python train.py --horizontal_flip=true --widths=[96, 192, 288] --dropout=0.1 --residual_init="scaled_by_depth" --max_precond_dim=512 --one_sided=false --grad_clip=0.5 --gradient_centralization=true --steps=9300 --epochs=5.9
Rows from block 7 of the denoiser, named by matrix and row number. Rows with one number belong to one channel. Each number is 200 + 40 x the weight over its row's rms, rounded and kept within 0 to 999. All counts start at 0. After the name is the row's rms in percent of the matrix's.
# convs0: first 3x3 conv (model.mid.0.convs.0.weight, 288x288x3x3), inputs 203-209, a 3x3 kernel for each
# convs1: second 3x3 conv (model.mid.0.convs.1.weight, 288x288x3x3, transposed), outputs 203-209, a 3x3 kernel for each
convs0.113,123,178,301,217,211,170,155,163,229,181,179,233,214,215,168,165,201,236,226,169,180,202,217,242,235,189,166,269,245,202,216,222,164,135,202,152,191,240,242,214,272,260,201,102,164,239,177,240,224,221,161,191,246,203,227,271,206,174,203,172,157,208,153,179
convs1.113,121,149,171,201,200,214,162,261,221,215,285,219,194,89,135,116,209,218,226,168,191,188,217,201,152,214,234,248,194,174,212,279,223,228,225,190,250,204,179,192,325,240,207,188,181,176,234,222,196,202,241,196,192,239,214,253,203,198,138,177,178,214,212,212
convs0.114,101,133,181,238,169,242,245,187,152,183,194,217,177,194,233,210,211,209,214,158,214,165,216,255,160,235,168,218,184,212,197,174,255,228,220,187,152,200,148,255,141,266,163,176,207,196,204,214,235,180,240,222,141,205,216,199,182,168,174,154,184,228,191,159
convs1.114,096,188,122,192,222,228,198,144,229,247,222,145,279,194,216,149,233,220,170,188,209,180,173,201,187,218,227,140,247,173,166,178,196,183,225,253,208,252,198,236,220,165,297,166,189,265,129,176,270,192,168,158,267,218,185,228,180,226,152,204,181,208,228,148
convs0.115,100,185,147,149,189,236,186,143,250,191,130,196,108,227,246,174,241,159,277,193,223,252,216,233,186,205,159,182,247,154,128,177,173,140,181,208,178,212,247,221,185,129,189,207,145,214,249,175,200,211,255,183,255,207,175,216,221,198,214,193,209,215,214,139
convs1.115,097,170,177,257,110,174,244,194,208,226,281,179,233,204,179,222,172,207,237,184,211,182,330,248,153,194,170,199,193,202,225,269,179,201,152,188,132,217,202,152,201,203,162,113,219,199,203,266,222,148,220,234,155,244,201,196,183,215,261,227,154,289,256,242
convs0.116,117,186,143,218,89,260,175,96,197,142,184,133,168,165,146,260,135,159,176,103,218,264,181,186,166,190,188,211,230,202,202,184,186,193,104,168,168,218,229,213,247,192,154,237,236,204,261,149,217,169,214,180,238,141,163,182,241,277,176,139,181,228,190,182
convs1.116,111,155,146,306,252,152,177,287,197,171,234,174,241,199,209,290,131,248,192,198,175,127,182,204,245,229,230,247,305,219,107,170,168,272,256,133,202,221,194,238,253,178,143,234,225,246,178,177,279,117,186,215,128,145,200,189,198,233,178,227,267,165,240,191
convs0.117,058,132,259,226,172,212,157,170,212,88,171,172,163,170,212,229,189,273,229,220,193,186,239,200,189,203,252,215,259,224,205,181,266,180,165,306,205,229,220,199,135,206,203,114,156,162,202,169,217,196,189,224,156,196,195,141,207,196,157,130,202,176,218,153
convs1.117,070,179,201,229,196,200,237,189,223,156,219,164,243,231,207,206,273,255,206,203,241,265,207,181,168,175,238,197,233,243,176,215,204,227,245,135,202,262,194,181,281,128,168,177,162,171,223,213,277,189,178,220,202,251,219,235,157,192,231,230,150,183,183,176
convs0.118,112,211,131,231,242,287,189,219,255,230,185,217,204,233,203,265,260,202,264,277,247,206,156,239,264,187,143,202,175,208,294,161,220,271,221,174,166,204,218,258,211,227,185,207,162,161,143,146,164,186,194,221,227,163,229,184,208,238,158,257,212,282,164,263
convs1.118,111,212,249,186,277,263,216,224,267,184,218,183,216,164,162,182,162,181,178,222,181,158,204,145,183,215,199,210,243,222,149,228,144,178,151,266,185,196,194,187,272,181,152,179,255,204,245,181,168,256,106,142,254,209,205,166,215,178,257,187,153,220,237,168
convs0.119,040,242,272,287,332,251,225,284,189,173,172,186,181,182,178,157,219,175,220,172,246,202,187,169,211,200,212,206,190,175,184,229,262,240,184,197,268,259,297,275,259,247,301,245,138,229,163,159,156,220,184,213,170,173,211,148,196,132,210,153,126,152,164,209
convs1.119,074,233,219,141,154,228,201,173,237,186,225,175,168,211,194,166,194,237,138,166,170,172,234,305,211,232,265,231,177,238,163,168,228,222,168,182,186,202,226,153,180,194,198,199,197,138,258,135,186,121,280,282,165,238,158,205,147,169,180,245,233,206,152,161
convs0.120,088,152,124,213,186,192,92,140,145,178,243,217,219,127,117,199,239,217,180,240,243,173,203,172,165,154,109,177,175,246,222,149,180,195,144,191,147,211,201,263,205,252,228,183,256,238,177,220,232,351,213,199,221,177,148,224,106,207,144,170,144,161,172,136
convs1.120,088,180,186,195,214,213,142,197,164,202,163,209,186,269,236,259,204,202,223,227,195,165,209,263,250,250,180,154,200,223,167,234,208,212,252,199,198,179,185,168,197,174,222,125,200,92,253,234,142,132,191,222,207,259,205,225,230,186,201,234,137,159,229,177
convs0.121,079,233,168,237,285,222,256,191,166,184,211,239,202,250,219,225,136,191,166,161,242,178,173,139,204,230,214,196,154,229,246,220,221,199,214,298,184,181,195,253,157,234,197,279,192,162,179,221,177,175,187,155,251,144,194,154,151,158,208,198,225,238,166,159
convs1.121,074,231,155,151,168,234,211,87,257,234,163,252,205,164,258,249,171,209,207,228,226,240,230,162,271,275,240,92,165,156,174,177,239,239,196,144,204,249,132,226,241,217,219,194,233,191,167,151,177,167,191,229,225,256,237,252,222,226,218,190,210,165,166,195
convs0.122,064,189,156,170,183,170,153,233,151,212,135,257,261,238,233,193,166,225,213,221,215,182,185,189,219,196,143,169,218,184,245,214,223,153,205,209,225,189,152,179,206,157,196,167,84,219,176,210,252,213,195,137,204,182,202,227,203,179,165,236,138,215,177,151
convs1.122,066,264,248,200,196,229,241,126,114,160,248,195,177,223,120,197,241,113,218,218,228,187,199,185,223,191,215,215,131,186,149,266,196,188,235,147,260,242,296,185,185,169,175,250,245,162,215,191,213,256,186,249,221,202,167,220,163,192,196,237,197,220,147,164
convs0.123,047,233,239,218,245,248,180,309,193,210,198,236,244,229,155,223,201,210,181,195,183,165,142,194,179,251,199,212,192,183,248,177,198,254,179,166,195,164,207,105,288,251,212,257,246,258,200,185,193,195,178,209,150,185,185,149,173,191,207,114,160,211,159,151
convs1.123,074,150,253,225,225,213,214,246,156,154,190,122,196,257,169,222,165,202,253,215,165,260,188,221,187,243,182,167,204,183,174,141,186,213,232,153,218,207,224,213,226,179,145,296,168,149,154,231,215,227,240,225,221,207,197,167,118,224,204,183,221,219,164,201
convs0.124,101,224,222,202,245,207,203,238,182,201,252,196,156,129,173,208,215,219,217,162,169,215,186,212,191,187,196,181,180,218,161,228,132,204,186,245,235,148,184,167,177,265,225,201,200,213,220,223,196,213,164,149,292,256,175,199,262,263,229,212,215,181,182,206
convs1.124,100,198,199,138,132,203,219,189,194,232,190,126,214,166,172,187,134,202,210,192,194,232,270,245,228,255,270,231,185,202,178,195,203,203,199,196,178,256,244,126,157,219,201,232,183,176,267,173,211,222,219,182,147,215,119,150,127,234,192,189,252,180,186,227
convs0.125,114,192,174,172,208,209,150,189,190,234,146,153,174,270,155,209,204,262,215,192,229,281,250,163,259,231,246,250,128,203,182,220,255,216,186,229,212,266,158,149,255,213,122,134,184,153,193,150,196,241,228,263,230,203,212,241,245,218,238,160,140,230,172,203
convs1.125,114,212,211,269,149,149,197,234,181,211,208,184,202,265,248,187,198,169,194,201,201,166,179,161,183,223,277,196,221,255,250,198,196,308,124,196,212,149,201,287,161,196,202,255,181,168,163,236,202,221,206,199,217,229,233,176,151,214,188,223,240,272,276,229
convs0.126,108,167,197,164,203,100,222,218,206,95,221,181,172,259,269,291,169,142,218,181,214,209,237,207,128,187,212,203,194,221,188,209,273,216,178,130,201,190,199,223,217,223,222,205,182,160,152,198,210,236,219,165,160,217,224,155,125,174,221,242,282,276,247,245
convs1.126,107,248,221,177,225,218,216,263,218,110,223,238,155,198,230,155,214,232,256,222,163,105,172,212,216,224,215,248,223,208,163,183,116,159,172,134,135,197,271,191,149,197,139,178,215,230,248,235,243,240,176,294,222,193,200,137,216,151,222,249,239,174,167,234
convs0.127,115,230,183,220,301,117,192,131,166,164,162,196,203,201,297,165,219,166,159,124,190,210,221,271,233,219,262,159,163,292,234,108,231,221,112,148,250,212,208,228,230,187,256,181,199,237,169,165,216,164,176,251,206,140,161,211,218,229,162,201,275,221,201,148
convs1.127,109,218,193,253,239,247,331,223,217,238,264,145,156,200,177,116,226,214,219,132,226,164,154,267,126,243,176,222,202,196,156,211,263,223,212,269,219,206,139,242,183,176,257,265,205,169,182,127,259,208,177,215,194,190,179,219,300,177,239,261,214,184,234,227
convs0.128,080,187,154,130,146,220,266,147,108,225,192,115,246,218,171,170,187,238,116,160,184,118,202,185,170,207,209,227,193,198,199,185,192,218,159,225,186,221,251,164,202,229,229,167,190,228,193,147,244,175,275,146,157,203,187,226,172,155,186,209,201,144,180,194
convs1.128,081,183,187,216,240,209,142,218,182,186,145,227,201,208,221,197,225,216,247,251,256,235,262,262,141,171,192,163,179,198,147,185,197,159,180,225,208,206,282,244,222,200,187,224,196,151,212,161,273,152,233,216,214,256,183,261,210,215,205,260,169,220,188,165
convs0.129,052,227,228,196,239,255,174,134,228,236,200,194,158,145,190,149,237,197,237,215,202,228,149,228,199,194,150,161,212,191,246,147,195,168,289,166,180,164,180,169,168,193,181,180,222,197,209,243,247,200,197,228,171,236,208,201,185,203,236,205,225,168,200,232
convs1.129,069,208,130,222,123,247,154,220,160,134,206,152,162,286,272,186,109,205,187,253,230,149,195,124,253,221,246,150,192,187,240,177,175,226,197,267,226,227,213,177,169,159,249,260,279,233,213,230,243,190,165,169,200,187,133,178,247,283,193,206,166,220,214,185
convs0.130,042,155,161,211,160,201,141,172,181,203,194,253,193,160,208,239,178,243,254,127,197,146,152,151,192,192,188,213,181,188,231,210,162,194,230,234,168,177,240,219,293,216,220,202,156,220,145,192,180,205,219,245,185,188,193,153,165,176,236,169,120,225,176,207
convs1.130,075,207,95,216,207,238,199,194,259,202,169,172,114,163,193,259,198,222,222,208,226,237,232,213,170,177,176,146,204,193,183,141,187,232,221,161,291,157,170,239,199,148,187,176,207,173,167,183,136,169,310,159,231,230,193,279,222,211,218,164,192,211,217,196
convs0.131,108,200,191,113,206,212,188,188,197,151,187,220,203,223,218,183,234,252,229,161,170,205,177,216,215,269,203,157,134,184,211,110,182,245,145,201,216,170,206,246,133,155,184,183,193,215,186,164,242,215,160,207,195,237,221,218,158,179,183,163,200,206,142,240
convs1.131,110,159,158,234,232,175,127,235,146,200,193,206,276,198,216,181,220,216,227,178,273,194,217,255,207,235,181,199,264,232,191,173,167,210,232,252,165,224,216,210,175,186,212,199,177,193,244,195,124,239,225,234,212,267,292,207,212,233,149,213,236,204,241,160
convs0.132,098,186,178,248,174,198,129,204,244,220,185,230,213,205,177,223,194,254,210,192,191,209,173,263,191,202,132,162,193,204,247,188,180,244,170,225,147,198,203,233,204,172,218,242,236,211,145,137,201,238,185,159,194,213,173,228,257,229,183,177,190,172,214,246
convs1.132,097,156,191,252,184,201,280,180,255,204,209,185,232,236,193,235,206,210,158,205,216,151,221,193,230,250,202,190,232,168,237,138,203,224,153,232,228,248,184,206,200,212,193,152,172,297,222,322,234,235,240,166,242,196,206,171,170,214,255,224,226,231,235,269
convs0.133,065,195,223,197,230,178,228,194,192,297,191,247,123,201,255,218,234,224,237,185,184,248,171,214,190,235,214,159,136,193,238,187,208,238,201,172,179,193,256,233,156,175,162,169,205,113,219,197,247,182,169,235,200,185,227,186,198,170,166,224,195,221,135,153
convs1.133,063,118,181,171,161,175,247,157,271,239,237,179,179,179,179,157,200,263,196,201,181,229,208,176,244,204,179,183,210,182,187,178,180,229,226,160,210,134,208,212,164,235,238,159,262,196,272,317,240,132,260,239,204,279,275,245,234,218,151,190,185,257,169,194
convs0.134,116,177,222,172,188,194,183,227,140,260,187,236,199,205,179,208,131,215,195,160,198,191,253,117,226,250,204,204,186,130,205,240,194,220,237,297,177,192,163,200,138,247,211,223,110,192,172,156,215,239,107,251,201,135,188,143,259,203,173,227,198,195,189,203
convs1.134,111,162,240,183,200,197,188,144,228,270,213,102,278,122,247,267,148,196,240,250,210,113,192,234,146,175,188,200,176,241,209,223,184,196,219,205,292,136,273,223,248,179,219,183,154,209,193,222,199,173,214,240,179,178,199,173,139,163,159,161,197,210,216,214
convs0.135,084,183,200,232,187,210,221,128,224,160,227,240,173,263,208,219,210,188,199,130,180,224,172,182,214,288,212,200,203,205,177,247,173,178,255,186,167,192,166,206,205,196,132,183,191,216,140,159,195,188,229,217,287,219,151,219,208,232,144,190,168,176,218,213
convs1.135,077,152,194,226,218,231,191,191,238,112,158,186,188,203,279,252,122,256,220,251,230,222,231,197,169,237,188,245,190,203,214,146,184,142,196,214,174,200,227,179,190,224,251,164,251,182,232,212,158,169,173,139,252,207,225,176,200,183,152,143,253,145,205,203
convs0.136,048,187,145,230,312,242,182,200,224,138,175,211,232,114,151,190,198,238,269,203,229,214,191,204,210,197,220,183,227,234,174,254,194,194,225,197,244,154,198,178,259,208,231,186,219,205,222,174,193,152,178,173,200,290,173,199,170,209,185,193,161,258,144,210
convs1.136,072,219,202,231,105,240,265,165,177,194,251,154,305,187,197,245,216,285,204,216,194,193,217,182,186,190,206,258,230,197,226,262,243,199,199,201,176,220,134,184,298,212,212,115,234,234,220,238,221,255,216,179,134,223,249,196,216,177,207,260,225,236,242,169
convs0.137,060,245,285,154,226,189,263,216,253,242,198,173,181,207,162,171,203,194,201,244,187,184,210,245,254,228,228,211,246,230,189,176,179,223,214,164,163,105,134,225,256,239,193,229,248,190,225,166,156,164,216,191,161,228,244,207,194,204,143,166,202,222,175,169
convs1.137,069,190,225,236,247,99,232,211,257,214,266,110,299,179,273,170,187,222,197,185,179,155,213,212,197,181,203,254,215,162,178,162,229,213,217,200,220,245,235,170,293,153,261,156,181,189,79,251,259,191,243,220,193,155,215,215,205,196,175,129,180,212,137,202
convs0.138,121,247,232,249,199,220,282,188,221,176,158,135,192,178,253,187,245,181,171,167,191,185,203,197,227,211,231,211,235,231,283,200,208,263,195,136,192,204,113,201,243,211,187,151,268,206,266,188,91,190,160,226,176,202,161,181,277,206,138,190,166,206,229,156
convs1.138,114,199,217,169,241,201,72,249,240,162,240,215,193,214,211,179,257,242,232,231,204,210,232,251,170,192,214,245,157,239,239,187,248,243,92,210,205,200,172,217,223,149,167,191,238,144,278,168,107,190,123,224,309,231,212,233,201,239,218,165,188,164,137,172
convs0.139,125,161,172,195,191,199,211,201,138,270,195,195,177,188,154,258,203,115,229,225,237,203,200,227,192,196,174,230,154,220,219,182,122,161,223,204,128,200,205,168,123,154,208,193,249,205,227,172,180,178,170,164,169,215,188,246,195,113,205,194,166,215,179,221
convs1.139,120,285,213,48,266,216,151,255,134,211,189,147,204,230,233,297,85,226,219,162,216,209,144,184,219,216,204,196,184,209,192,258,248,194,250,273,175,216,233,239,175,195,181,125,216,172,200,153,193,122,204,181,127,224,140,178,205,190,247,178,192,150,218,155
convs0.140,131,207,233,208,192,217,204,181,208,216,133,201,177,217,271,184,226,171,165,186,168,199,184,224,162,128,219,216,158,157,151,188,196,153,203,147,249,153,181,207,304,153,227,194,232,154,130,230,89,222,248,199,225,254,223,201,234,196,231,226,247,192,164,166
convs1.140,133,180,190,205,144,138,209,201,210,174,176,235,284,261,233,199,239,192,173,199,209,256,199,205,192,242,237,199,229,222,239,189,263,169,247,137,209,204,150,190,178,245,153,208,215,221,164,172,179,185,280,196,193,159,196,200,260,229,201,217,144,189,224,142
convs0.141,046,184,172,139,201,111,284,247,195,217,174,265,254,176,204,206,220,223,267,172,166,157,185,162,202,243,179,185,171,192,119,242,197,201,274,171,168,133,112,189,215,147,239,169,161,211,178,206,259,249,198,218,189,289,220,221,204,135,195,182,193,167,210,227
convs1.141,067,181,70,190,252,178,204,188,240,283,271,202,145,166,163,234,221,212,201,163,212,202,151,281,197,289,211,192,225,144,133,194,286,181,191,237,193,221,108,237,192,187,273,256,204,239,219,202,236,236,271,230,240,193,209,226,167,199,122,168,167,220,117,142
convs0.142,104,146,289,248,245,231,260,201,191,96,186,112,194,87,188,300,245,187,212,192,154,175,228,135,243,189,213,286,217,215,280,237,171,174,274,162,199,246,262,182,284,226,191,189,220,158,188,224,210,254,207,153,175,137,242,171,190,161,148,152,215,174,229,191
convs1.142,103,244,188,277,128,195,155,115,246,175,137,130,240,210,232,191,275,182,127,175,229,278,119,183,261,178,151,184,236,118,268,269,177,141,104,169,203,231,206,225,147,242,218,141,203,236,172,241,189,259,163,186,320,202,137,211,187,247,177,205,173,161,244,199
convs0.143,117,187,242,165,277,253,224,217,145,233,209,200,179,134,194,165,152,228,193,263,169,199,187,251,206,162,171,176,143,145,241,175,213,195,139,202,217,204,232,201,237,168,205,264,185,169,186,85,180,257,211,159,188,302,221,137,269,194,160,155,207,224,181,93
convs1.143,110,210,178,195,126,191,124,160,243,163,221,241,132,177,252,252,173,222,227,193,213,174,210,185,210,180,232,246,175,190,298,263,162,278,239,195,242,207,129,185,251,207,118,279,275,120,258,273,176,267,261,220,211,187,180,195,227,151,206,191,202,211,150,195
convs0.144,111,246,205,156,170,203,174,199,284,168,193,169,197,178,189,261,200,220,237,188,183,179,199,220,200,203,240,168,195,189,166,166,229,205,229,196,200,223,210,198,271,226,205,221,193,168,248,242,181,177,176,196,211,170,192,229,181,211,172,164,248,147,138,185
convs1.144,109,277,199,233,207,142,181,170,181,239,199,185,240,161,202,138,178,180,169,201,172,163,206,222,238,184,233,251,218,212,175,243,185,222,179,165,228,217,192,233,301,179,241,230,247,155,118,222,226,302,220,242,240,251,209,176,192,205,209,233,168,210,188,225
convs0.145,114,272,215,221,210,128,220,149,208,201,279,236,101,160,219,161,190,184,214,245,235,139,176,218,141,175,185,142,246,169,230,259,155,179,197,199,280,222,233,188,187,195,243,206,263,135,179,179,219,269,182,148,132,201,169,110,169,140,172,330,215,207,160,150
convs1.145,108,261,145,213,160,206,180,60,203,235,169,267,225,237,210,205,190,227,210,179,237,182,220,136,170,205,212,122,178,303,204,176,188,214,139,223,233,223,213,205,185,180,177,242,198,154,205,164,296,196,203,202,147,230,245,195,293,193,163,170,213,276,202,223
convs0.146,105,188,173,241,118,159,218,160,210,257,164,170,148,210,172,197,181,221,214,240,172,176,167,168,228,187,186,247,123,178,192,215,179,203,255,206,224,164,134,191,166,193,171,206,273,266,227,265,197,239,200,226,166,174,143,223,172,195,263,223,228,224,201,183
convs1.146,099,207,158,202,251,230,139,169,156,187,249,216,237,206,164,148,261,211,260,175,204,197,164,223,238,143,221,239,185,217,212,229,293,227,153,151,169,205,139,179,183,224,290,220,232,219,258,154,205,234,224,176,233,258,207,185,187,217,205,158,156,117,191,221
convs0.147,108,207,160,208,187,194,178,193,200,210,190,213,241,219,205,238,194,266,185,221,193,204,163,203,247,196,200,215,260,221,167,205,173,185,219,170,264,262,255,225,284,203,225,286,194,191,135,212,286,164,232,274,203,177,177,286,196,148,241,181,240,228,186,230
convs1.147,105,186,153,268,246,197,244,198,206,222,175,216,181,267,152,112,225,169,211,216,226,163,249,169,286,169,158,185,210,154,204,180,199,196,154,204,246,194,159,238,238,191,204,221,254,245,205,149,137,222,111,139,150,161,118,165,172,220,121,221,241,201,219,199
convs0.148,047,193,272,95,153,179,157,168,126,279,225,206,252,226,180,248,301,302,215,214,161,182,196,146,174,174,175,202,177,188,274,236,132,122,151,283,124,242,201,244,228,223,216,195,197,179,165,210,205,189,212,230,162,235,202,221,269,237,177,207,201,231,206,172
convs1.148,072,179,283,187,243,213,159,244,234,121,143,266,176,224,224,234,159,175,262,248,168,180,159,180,184,219,231,262,178,230,191,218,246,186,240,178,175,139,226,134,259,151,222,283,191,239,224,225,208,184,157,177,187,188,253,148,224,177,229,204,194,186,209,227
convs0.149,140,219,222,227,236,219,148,95,206,210,232,224,267,198,175,151,217,188,204,237,296,243,228,162,192,157,202,230,173,167,221,201,143,195,217,225,245,174,176,279,146,180,213,144,181,271,205,170,185,241,163,216,238,161,210,201,211,257,188,194,181,130,244,190
convs1.149,133,217,184,216,210,180,246,218,197,194,117,181,257,171,234,177,252,215,171,184,197,175,156,234,195,179,163,169,225,223,277,251,206,172,134,203,178,221,176,173,226,133,179,146,162,207,152,247,249,263,201,263,215,219,168,211,209,253,255,218,248,211,212,263
convs0.150,115,274,170,184,262,220,167,188,127,199,216,214,283,187,231,178,268,234,214,250,299,216,126,255,247,234,222,167,197,193,154,218,345,159,156,288,156,189,152,164,175,136,190,197,180,143,208,183,183,214,191,220,171,114,160,228,148,235,282,185,241,159,153,163
convs1.150,112,199,275,193,160,241,179,192,255,243,242,146,205,238,122,221,191,162,163,193,214,183,142,232,213,139,255,162,254,296,205,229,175,178,253,218,193,206,172,174,212,193,223,221,219,187,253,210,195,254,150,143,190,126,227,198,184,163,148,87,175,141,196,203
convs0.151,111,204,221,236,188,182,230,173,106,142,222,252,225,248,228,143,260,195,137,142,243,234,194,282,247,195,205,225,210,123,159,242,244,185,188,169,196,191,155,182,208,248,203,147,226,282,199,217,188,216,293,273,281,263,196,234,216,222,221,194,286,100,200,203
convs1.151,108,161,166,285,167,176,176,267,233,66,180,190,200,206,182,267,122,118,216,199,240,188,200,229,212,172,210,215,167,200,209,202,235,185,238,235,235,150,142,215,220,155,137,153,148,167,217,197,147,117,220,198,187,202,199,214,190,201,151,210,217,236,248,182
convs0.152,105,162,189,170,158,190,200,199,165,196,259,274,162,227,175,130,171,238,256,189,190,167,159,256,260,158,218,175,134,249,164,174,242,225,162,216,187,188,144,183,280,222,94,213,207,219,196,258,157,167,300,243,170,184,120,236,172,140,164,203,232,196,239,225
convs1.152,102,132,195,209,227,241,181,220,146,215,186,225,226,236,118,235,208,203,161,227,236,213,192,198,181,172,234,192,189,267,215,187,144,174,189,246,238,161,182,200,289,211,157,196,179,143,209,170,233,199,135,187,173,232,249,172,161,236,217,241,210,162,210,202
convs0.153,059,198,217,251,227,163,154,231,246,220,212,198,239,235,195,176,237,237,228,133,217,204,195,220,232,215,210,155,204,182,213,186,170,168,180,234,201,242,167,163,154,187,166,192,178,164,156,139,163,155,151,221,126,221,222,190,266,223,179,223,226,192,221,156
convs1.153,075,148,192,188,103,257,207,168,242,157,237,280,208,210,213,224,226,199,211,258,198,154,212,218,225,186,189,204,227,241,209,231,179,153,181,184,208,159,110,219,258,320,186,244,175,151,162,252,236,262,218,207,222,197,217,219,185,160,202,175,168,162,222,180
convs0.154,120,215,180,189,130,191,161,169,233,140,183,156,195,203,194,285,134,169,242,159,216,196,197,156,138,197,249,206,212,182,192,173,216,228,227,230,156,165,216,208,214,242,211,273,166,170,232,199,217,193,271,188,174,254,258,145,244,169,231,89,219,231,192,263
convs1.154,116,244,261,242,187,212,210,177,166,156,261,147,195,149,183,233,197,149,203,190,184,174,238,141,273,187,207,194,239,159,183,276,181,192,198,267,205,165,261,289,149,164,210,118,153,220,225,148,232,183,239,196,189,223,219,196,237,258,171,189,109,207,190,135
convs0.155,066,195,261,134,100,175,209,207,255,193,152,161,239,208,196,222,145,281,182,212,193,170,262,246,207,211,175,176,137,206,190,205,182,241,204,210,264,212,222,161,112,175,199,149,190,186,246,123,187,192,173,218,239,198,175,164,207,173,197,211,159,220,226,153
convs1.155,075,131,180,219,120,268,276,182,179,191,245,169,207,175,200,119,224,264,143,286,251,191,216,157,188,197,203,249,189,206,173,183,133,125,200,198,204,201,200,217,214,240,177,214,211,231,187,164,199,183,149,206,223,184,274,178,227,242,236,244,153,233,256,141
convs0.156,085,217,136,312,198,163,152,130,219,197,202,218,229,200,215,297,176,238,275,146,258,141,198,200,211,221,180,190,199,217,216,183,191,210,198,245,206,162,253,252,171,189,265,202,253,220,176,213,214,247,108,220,239,147,163,204,131,195,244,179,216,239,230,174
convs1.156,091,216,155,212,157,237,265,225,200,166,145,189,283,216,153,174,218,129,146,241,123,223,224,197,173,188,131,186,223,213,237,193,195,176,229,203,163,230,161,277,185,213,230,134,164,258,181,157,207,209,151,171,282,117,285,166,224,234,184,247,179,233,237,223
convs0.157,124,116,270,216,285,195,177,109,275,215,162,211,188,133,189,210,205,235,207,165,199,204,253,191,178,197,212,196,205,138,218,249,252,306,203,265,158,234,224,174,180,241,167,140,192,264,184,211,181,218,210,165,265,205,226,231,172,210,181,225,218,162,205,225
convs1.157,120,181,160,260,294,238,281,277,135,263,187,151,214,164,173,193,230,241,192,220,124,152,208,166,182,213,175,243,149,149,234,194,212,187,135,136,192,194,216,191,315,189,250,260,156,178,194,204,197,208,175,171,204,206,193,175,163,157,284,180,159,165,196,266
convs0.158,090,214,145,123,289,167,182,114,226,264,210,246,177,183,175,186,146,229,257,178,170,228,181,209,197,170,212,240,168,212,238,82,297,207,166,226,172,238,224,195,181,151,171,231,190,154,195,157,235,153,202,186,191,130,242,182,202,183,207,268,263,201,195,238
convs1.158,087,187,137,167,158,271,261,138,182,130,157,206,156,203,136,192,199,218,215,214,216,227,178,161,206,175,102,204,211,223,184,222,232,156,238,187,163,168,241,245,170,197,205,179,166,225,104,196,260,153,216,206,236,206,237,204,229,167,217,208,151,230,125,188
convs0.159,110,142,205,179,160,219,260,237,246,190,193,191,241,210,193,203,133,120,268,244,132,188,228,251,207,214,204,203,138,181,211,128,215,247,149,214,206,166,195,203,197,344,199,317,204,194,157,193,171,213,187,210,267,200,196,197,251,183,247,161,205,196,263,193
convs1.159,108,200,111,243,150,190,252,138,172,179,111,184,215,173,153,203,261,191,187,304,135,201,219,115,193,157,300,162,174,160,186,130,226,207,222,214,193,231,112,126,147,166,171,88,188,147,196,174,171,217,184,232,231,224,185,181,178,184,198,221,185,208,170,172
convs0.160,060,220,226,331,256,309,170,161,262,76,218,196,223,220,224,198,188,207,177,171,197,192,175,265,186,241,269,203,208,184,189,252,150,247,213,123,218,200,142,204,222,211,296,211,201,236,164,200,153,208,179,123,201,212,248,211,167,173,156,156,212,199,162,188
convs1.160,074,168,165,159,276,207,147,192,202,246,199,162,195,200,195,92,230,221,88,209,181,207,202,233,187,177,231,224,186,212,196,208,159,144,203,150,119,187,190,272,186,249,224,162,239,193,272,174,206,203,185,155,184,192,185,224,157,238,196,159,222,189,239,206
convs0.161,056,152,136,123,199,186,284,177,259,185,190,181,225,265,182,240,188,218,200,245,170,230,214,178,167,250,200,207,216,187,143,199,232,164,177,186,132,310,212,234,177,175,175,188,186,176,182,238,197,159,194,210,229,190,189,234,188,251,193,184,181,234,211,174
convs1.161,060,273,199,169,202,255,255,168,199,266,259,225,241,237,164,256,178,111,196,217,109,141,169,176,169,220,239,154,163,215,241,178,191,199,230,195,186,198,173,209,159,184,161,259,227,188,222,178,171,222,210,211,253,156,168,226,148,180,215,141,246,176,187,173
convs0.162,103,109,174,251,206,221,146,132,205,203,223,245,181,267,134,169,213,186,259,222,196,158,177,225,280,239,174,263,180,193,154,201,203,189,255,187,136,242,256,204,187,129,227,256,226,290,164,229,166,232,202,217,237,177,193,199,243,251,248,214,170,262,198,132
convs1.162,102,237,238,244,208,188,183,176,246,269,194,211,157,279,229,192,229,168,203,194,256,219,179,135,208,200,230,114,151,170,178,203,193,163,194,233,164,225,160,181,186,183,210,282,245,187,137,210,159,154,165,213,233,147,188,191,232,244,217,155,161,213,154,216
convs0.163,104,178,197,293,146,218,258,136,193,222,162,161,204,170,152,152,163,210,215,143,217,227,197,182,145,217,164,216,209,190,248,226,183,230,209,192,268,209,164,201,173,202,219,142,183,269,171,213,213,236,255,230,215,225,378,202,169,178,191,214,167,159,161,108
convs1.163,103,211,222,260,193,176,204,154,163,239,175,199,198,168,179,159,221,255,199,181,180,247,171,164,279,125,182,157,98,188,177,160,254,171,161,218,198,243,218,158,121,219,249,193,155,188,201,242,142,159,202,211,154,162,136,272,201,164,188,189,238,219,199,208
convs0.164,118,251,262,220,260,198,239,166,167,171,186,129,209,237,170,249,207,307,156,231,115,152,213,261,237,197,237,198,254,199,164,259,220,167,254,187,213,228,270,144,182,258,277,217,167,235,219,208,230,230,262,236,153,204,195,136,257,230,238,134,232,241,195,218
convs1.164,110,239,201,224,223,180,236,274,112,231,197,147,199,200,168,232,187,167,248,180,141,196,222,176,193,190,247,173,214,181,198,214,140,173,173,210,175,240,202,208,225,256,227,160,204,225,201,231,209,219,276,139,167,149,256,159,252,216,182,219,145,131,150,139
convs0.165,117,201,119,183,194,231,305,188,211,175,148,136,160,204,181,204,138,210,278,182,214,253,157,189,187,200,195,176,192,178,133,167,291,260,238,225,221,242,175,215,218,248,206,160,191,291,137,133,241,145,213,183,208,228,150,192,163,244,210,186,176,168,206,120
convs1.165,115,164,196,321,124,233,275,115,183,100,230,185,188,270,247,218,236,226,260,121,192,249,176,186,228,221,221,185,290,182,134,206,149,180,292,220,221,188,179,205,184,178,260,180,266,202,170,208,219,174,159,121,258,202,205,186,229,190,232,241,189,202,154,241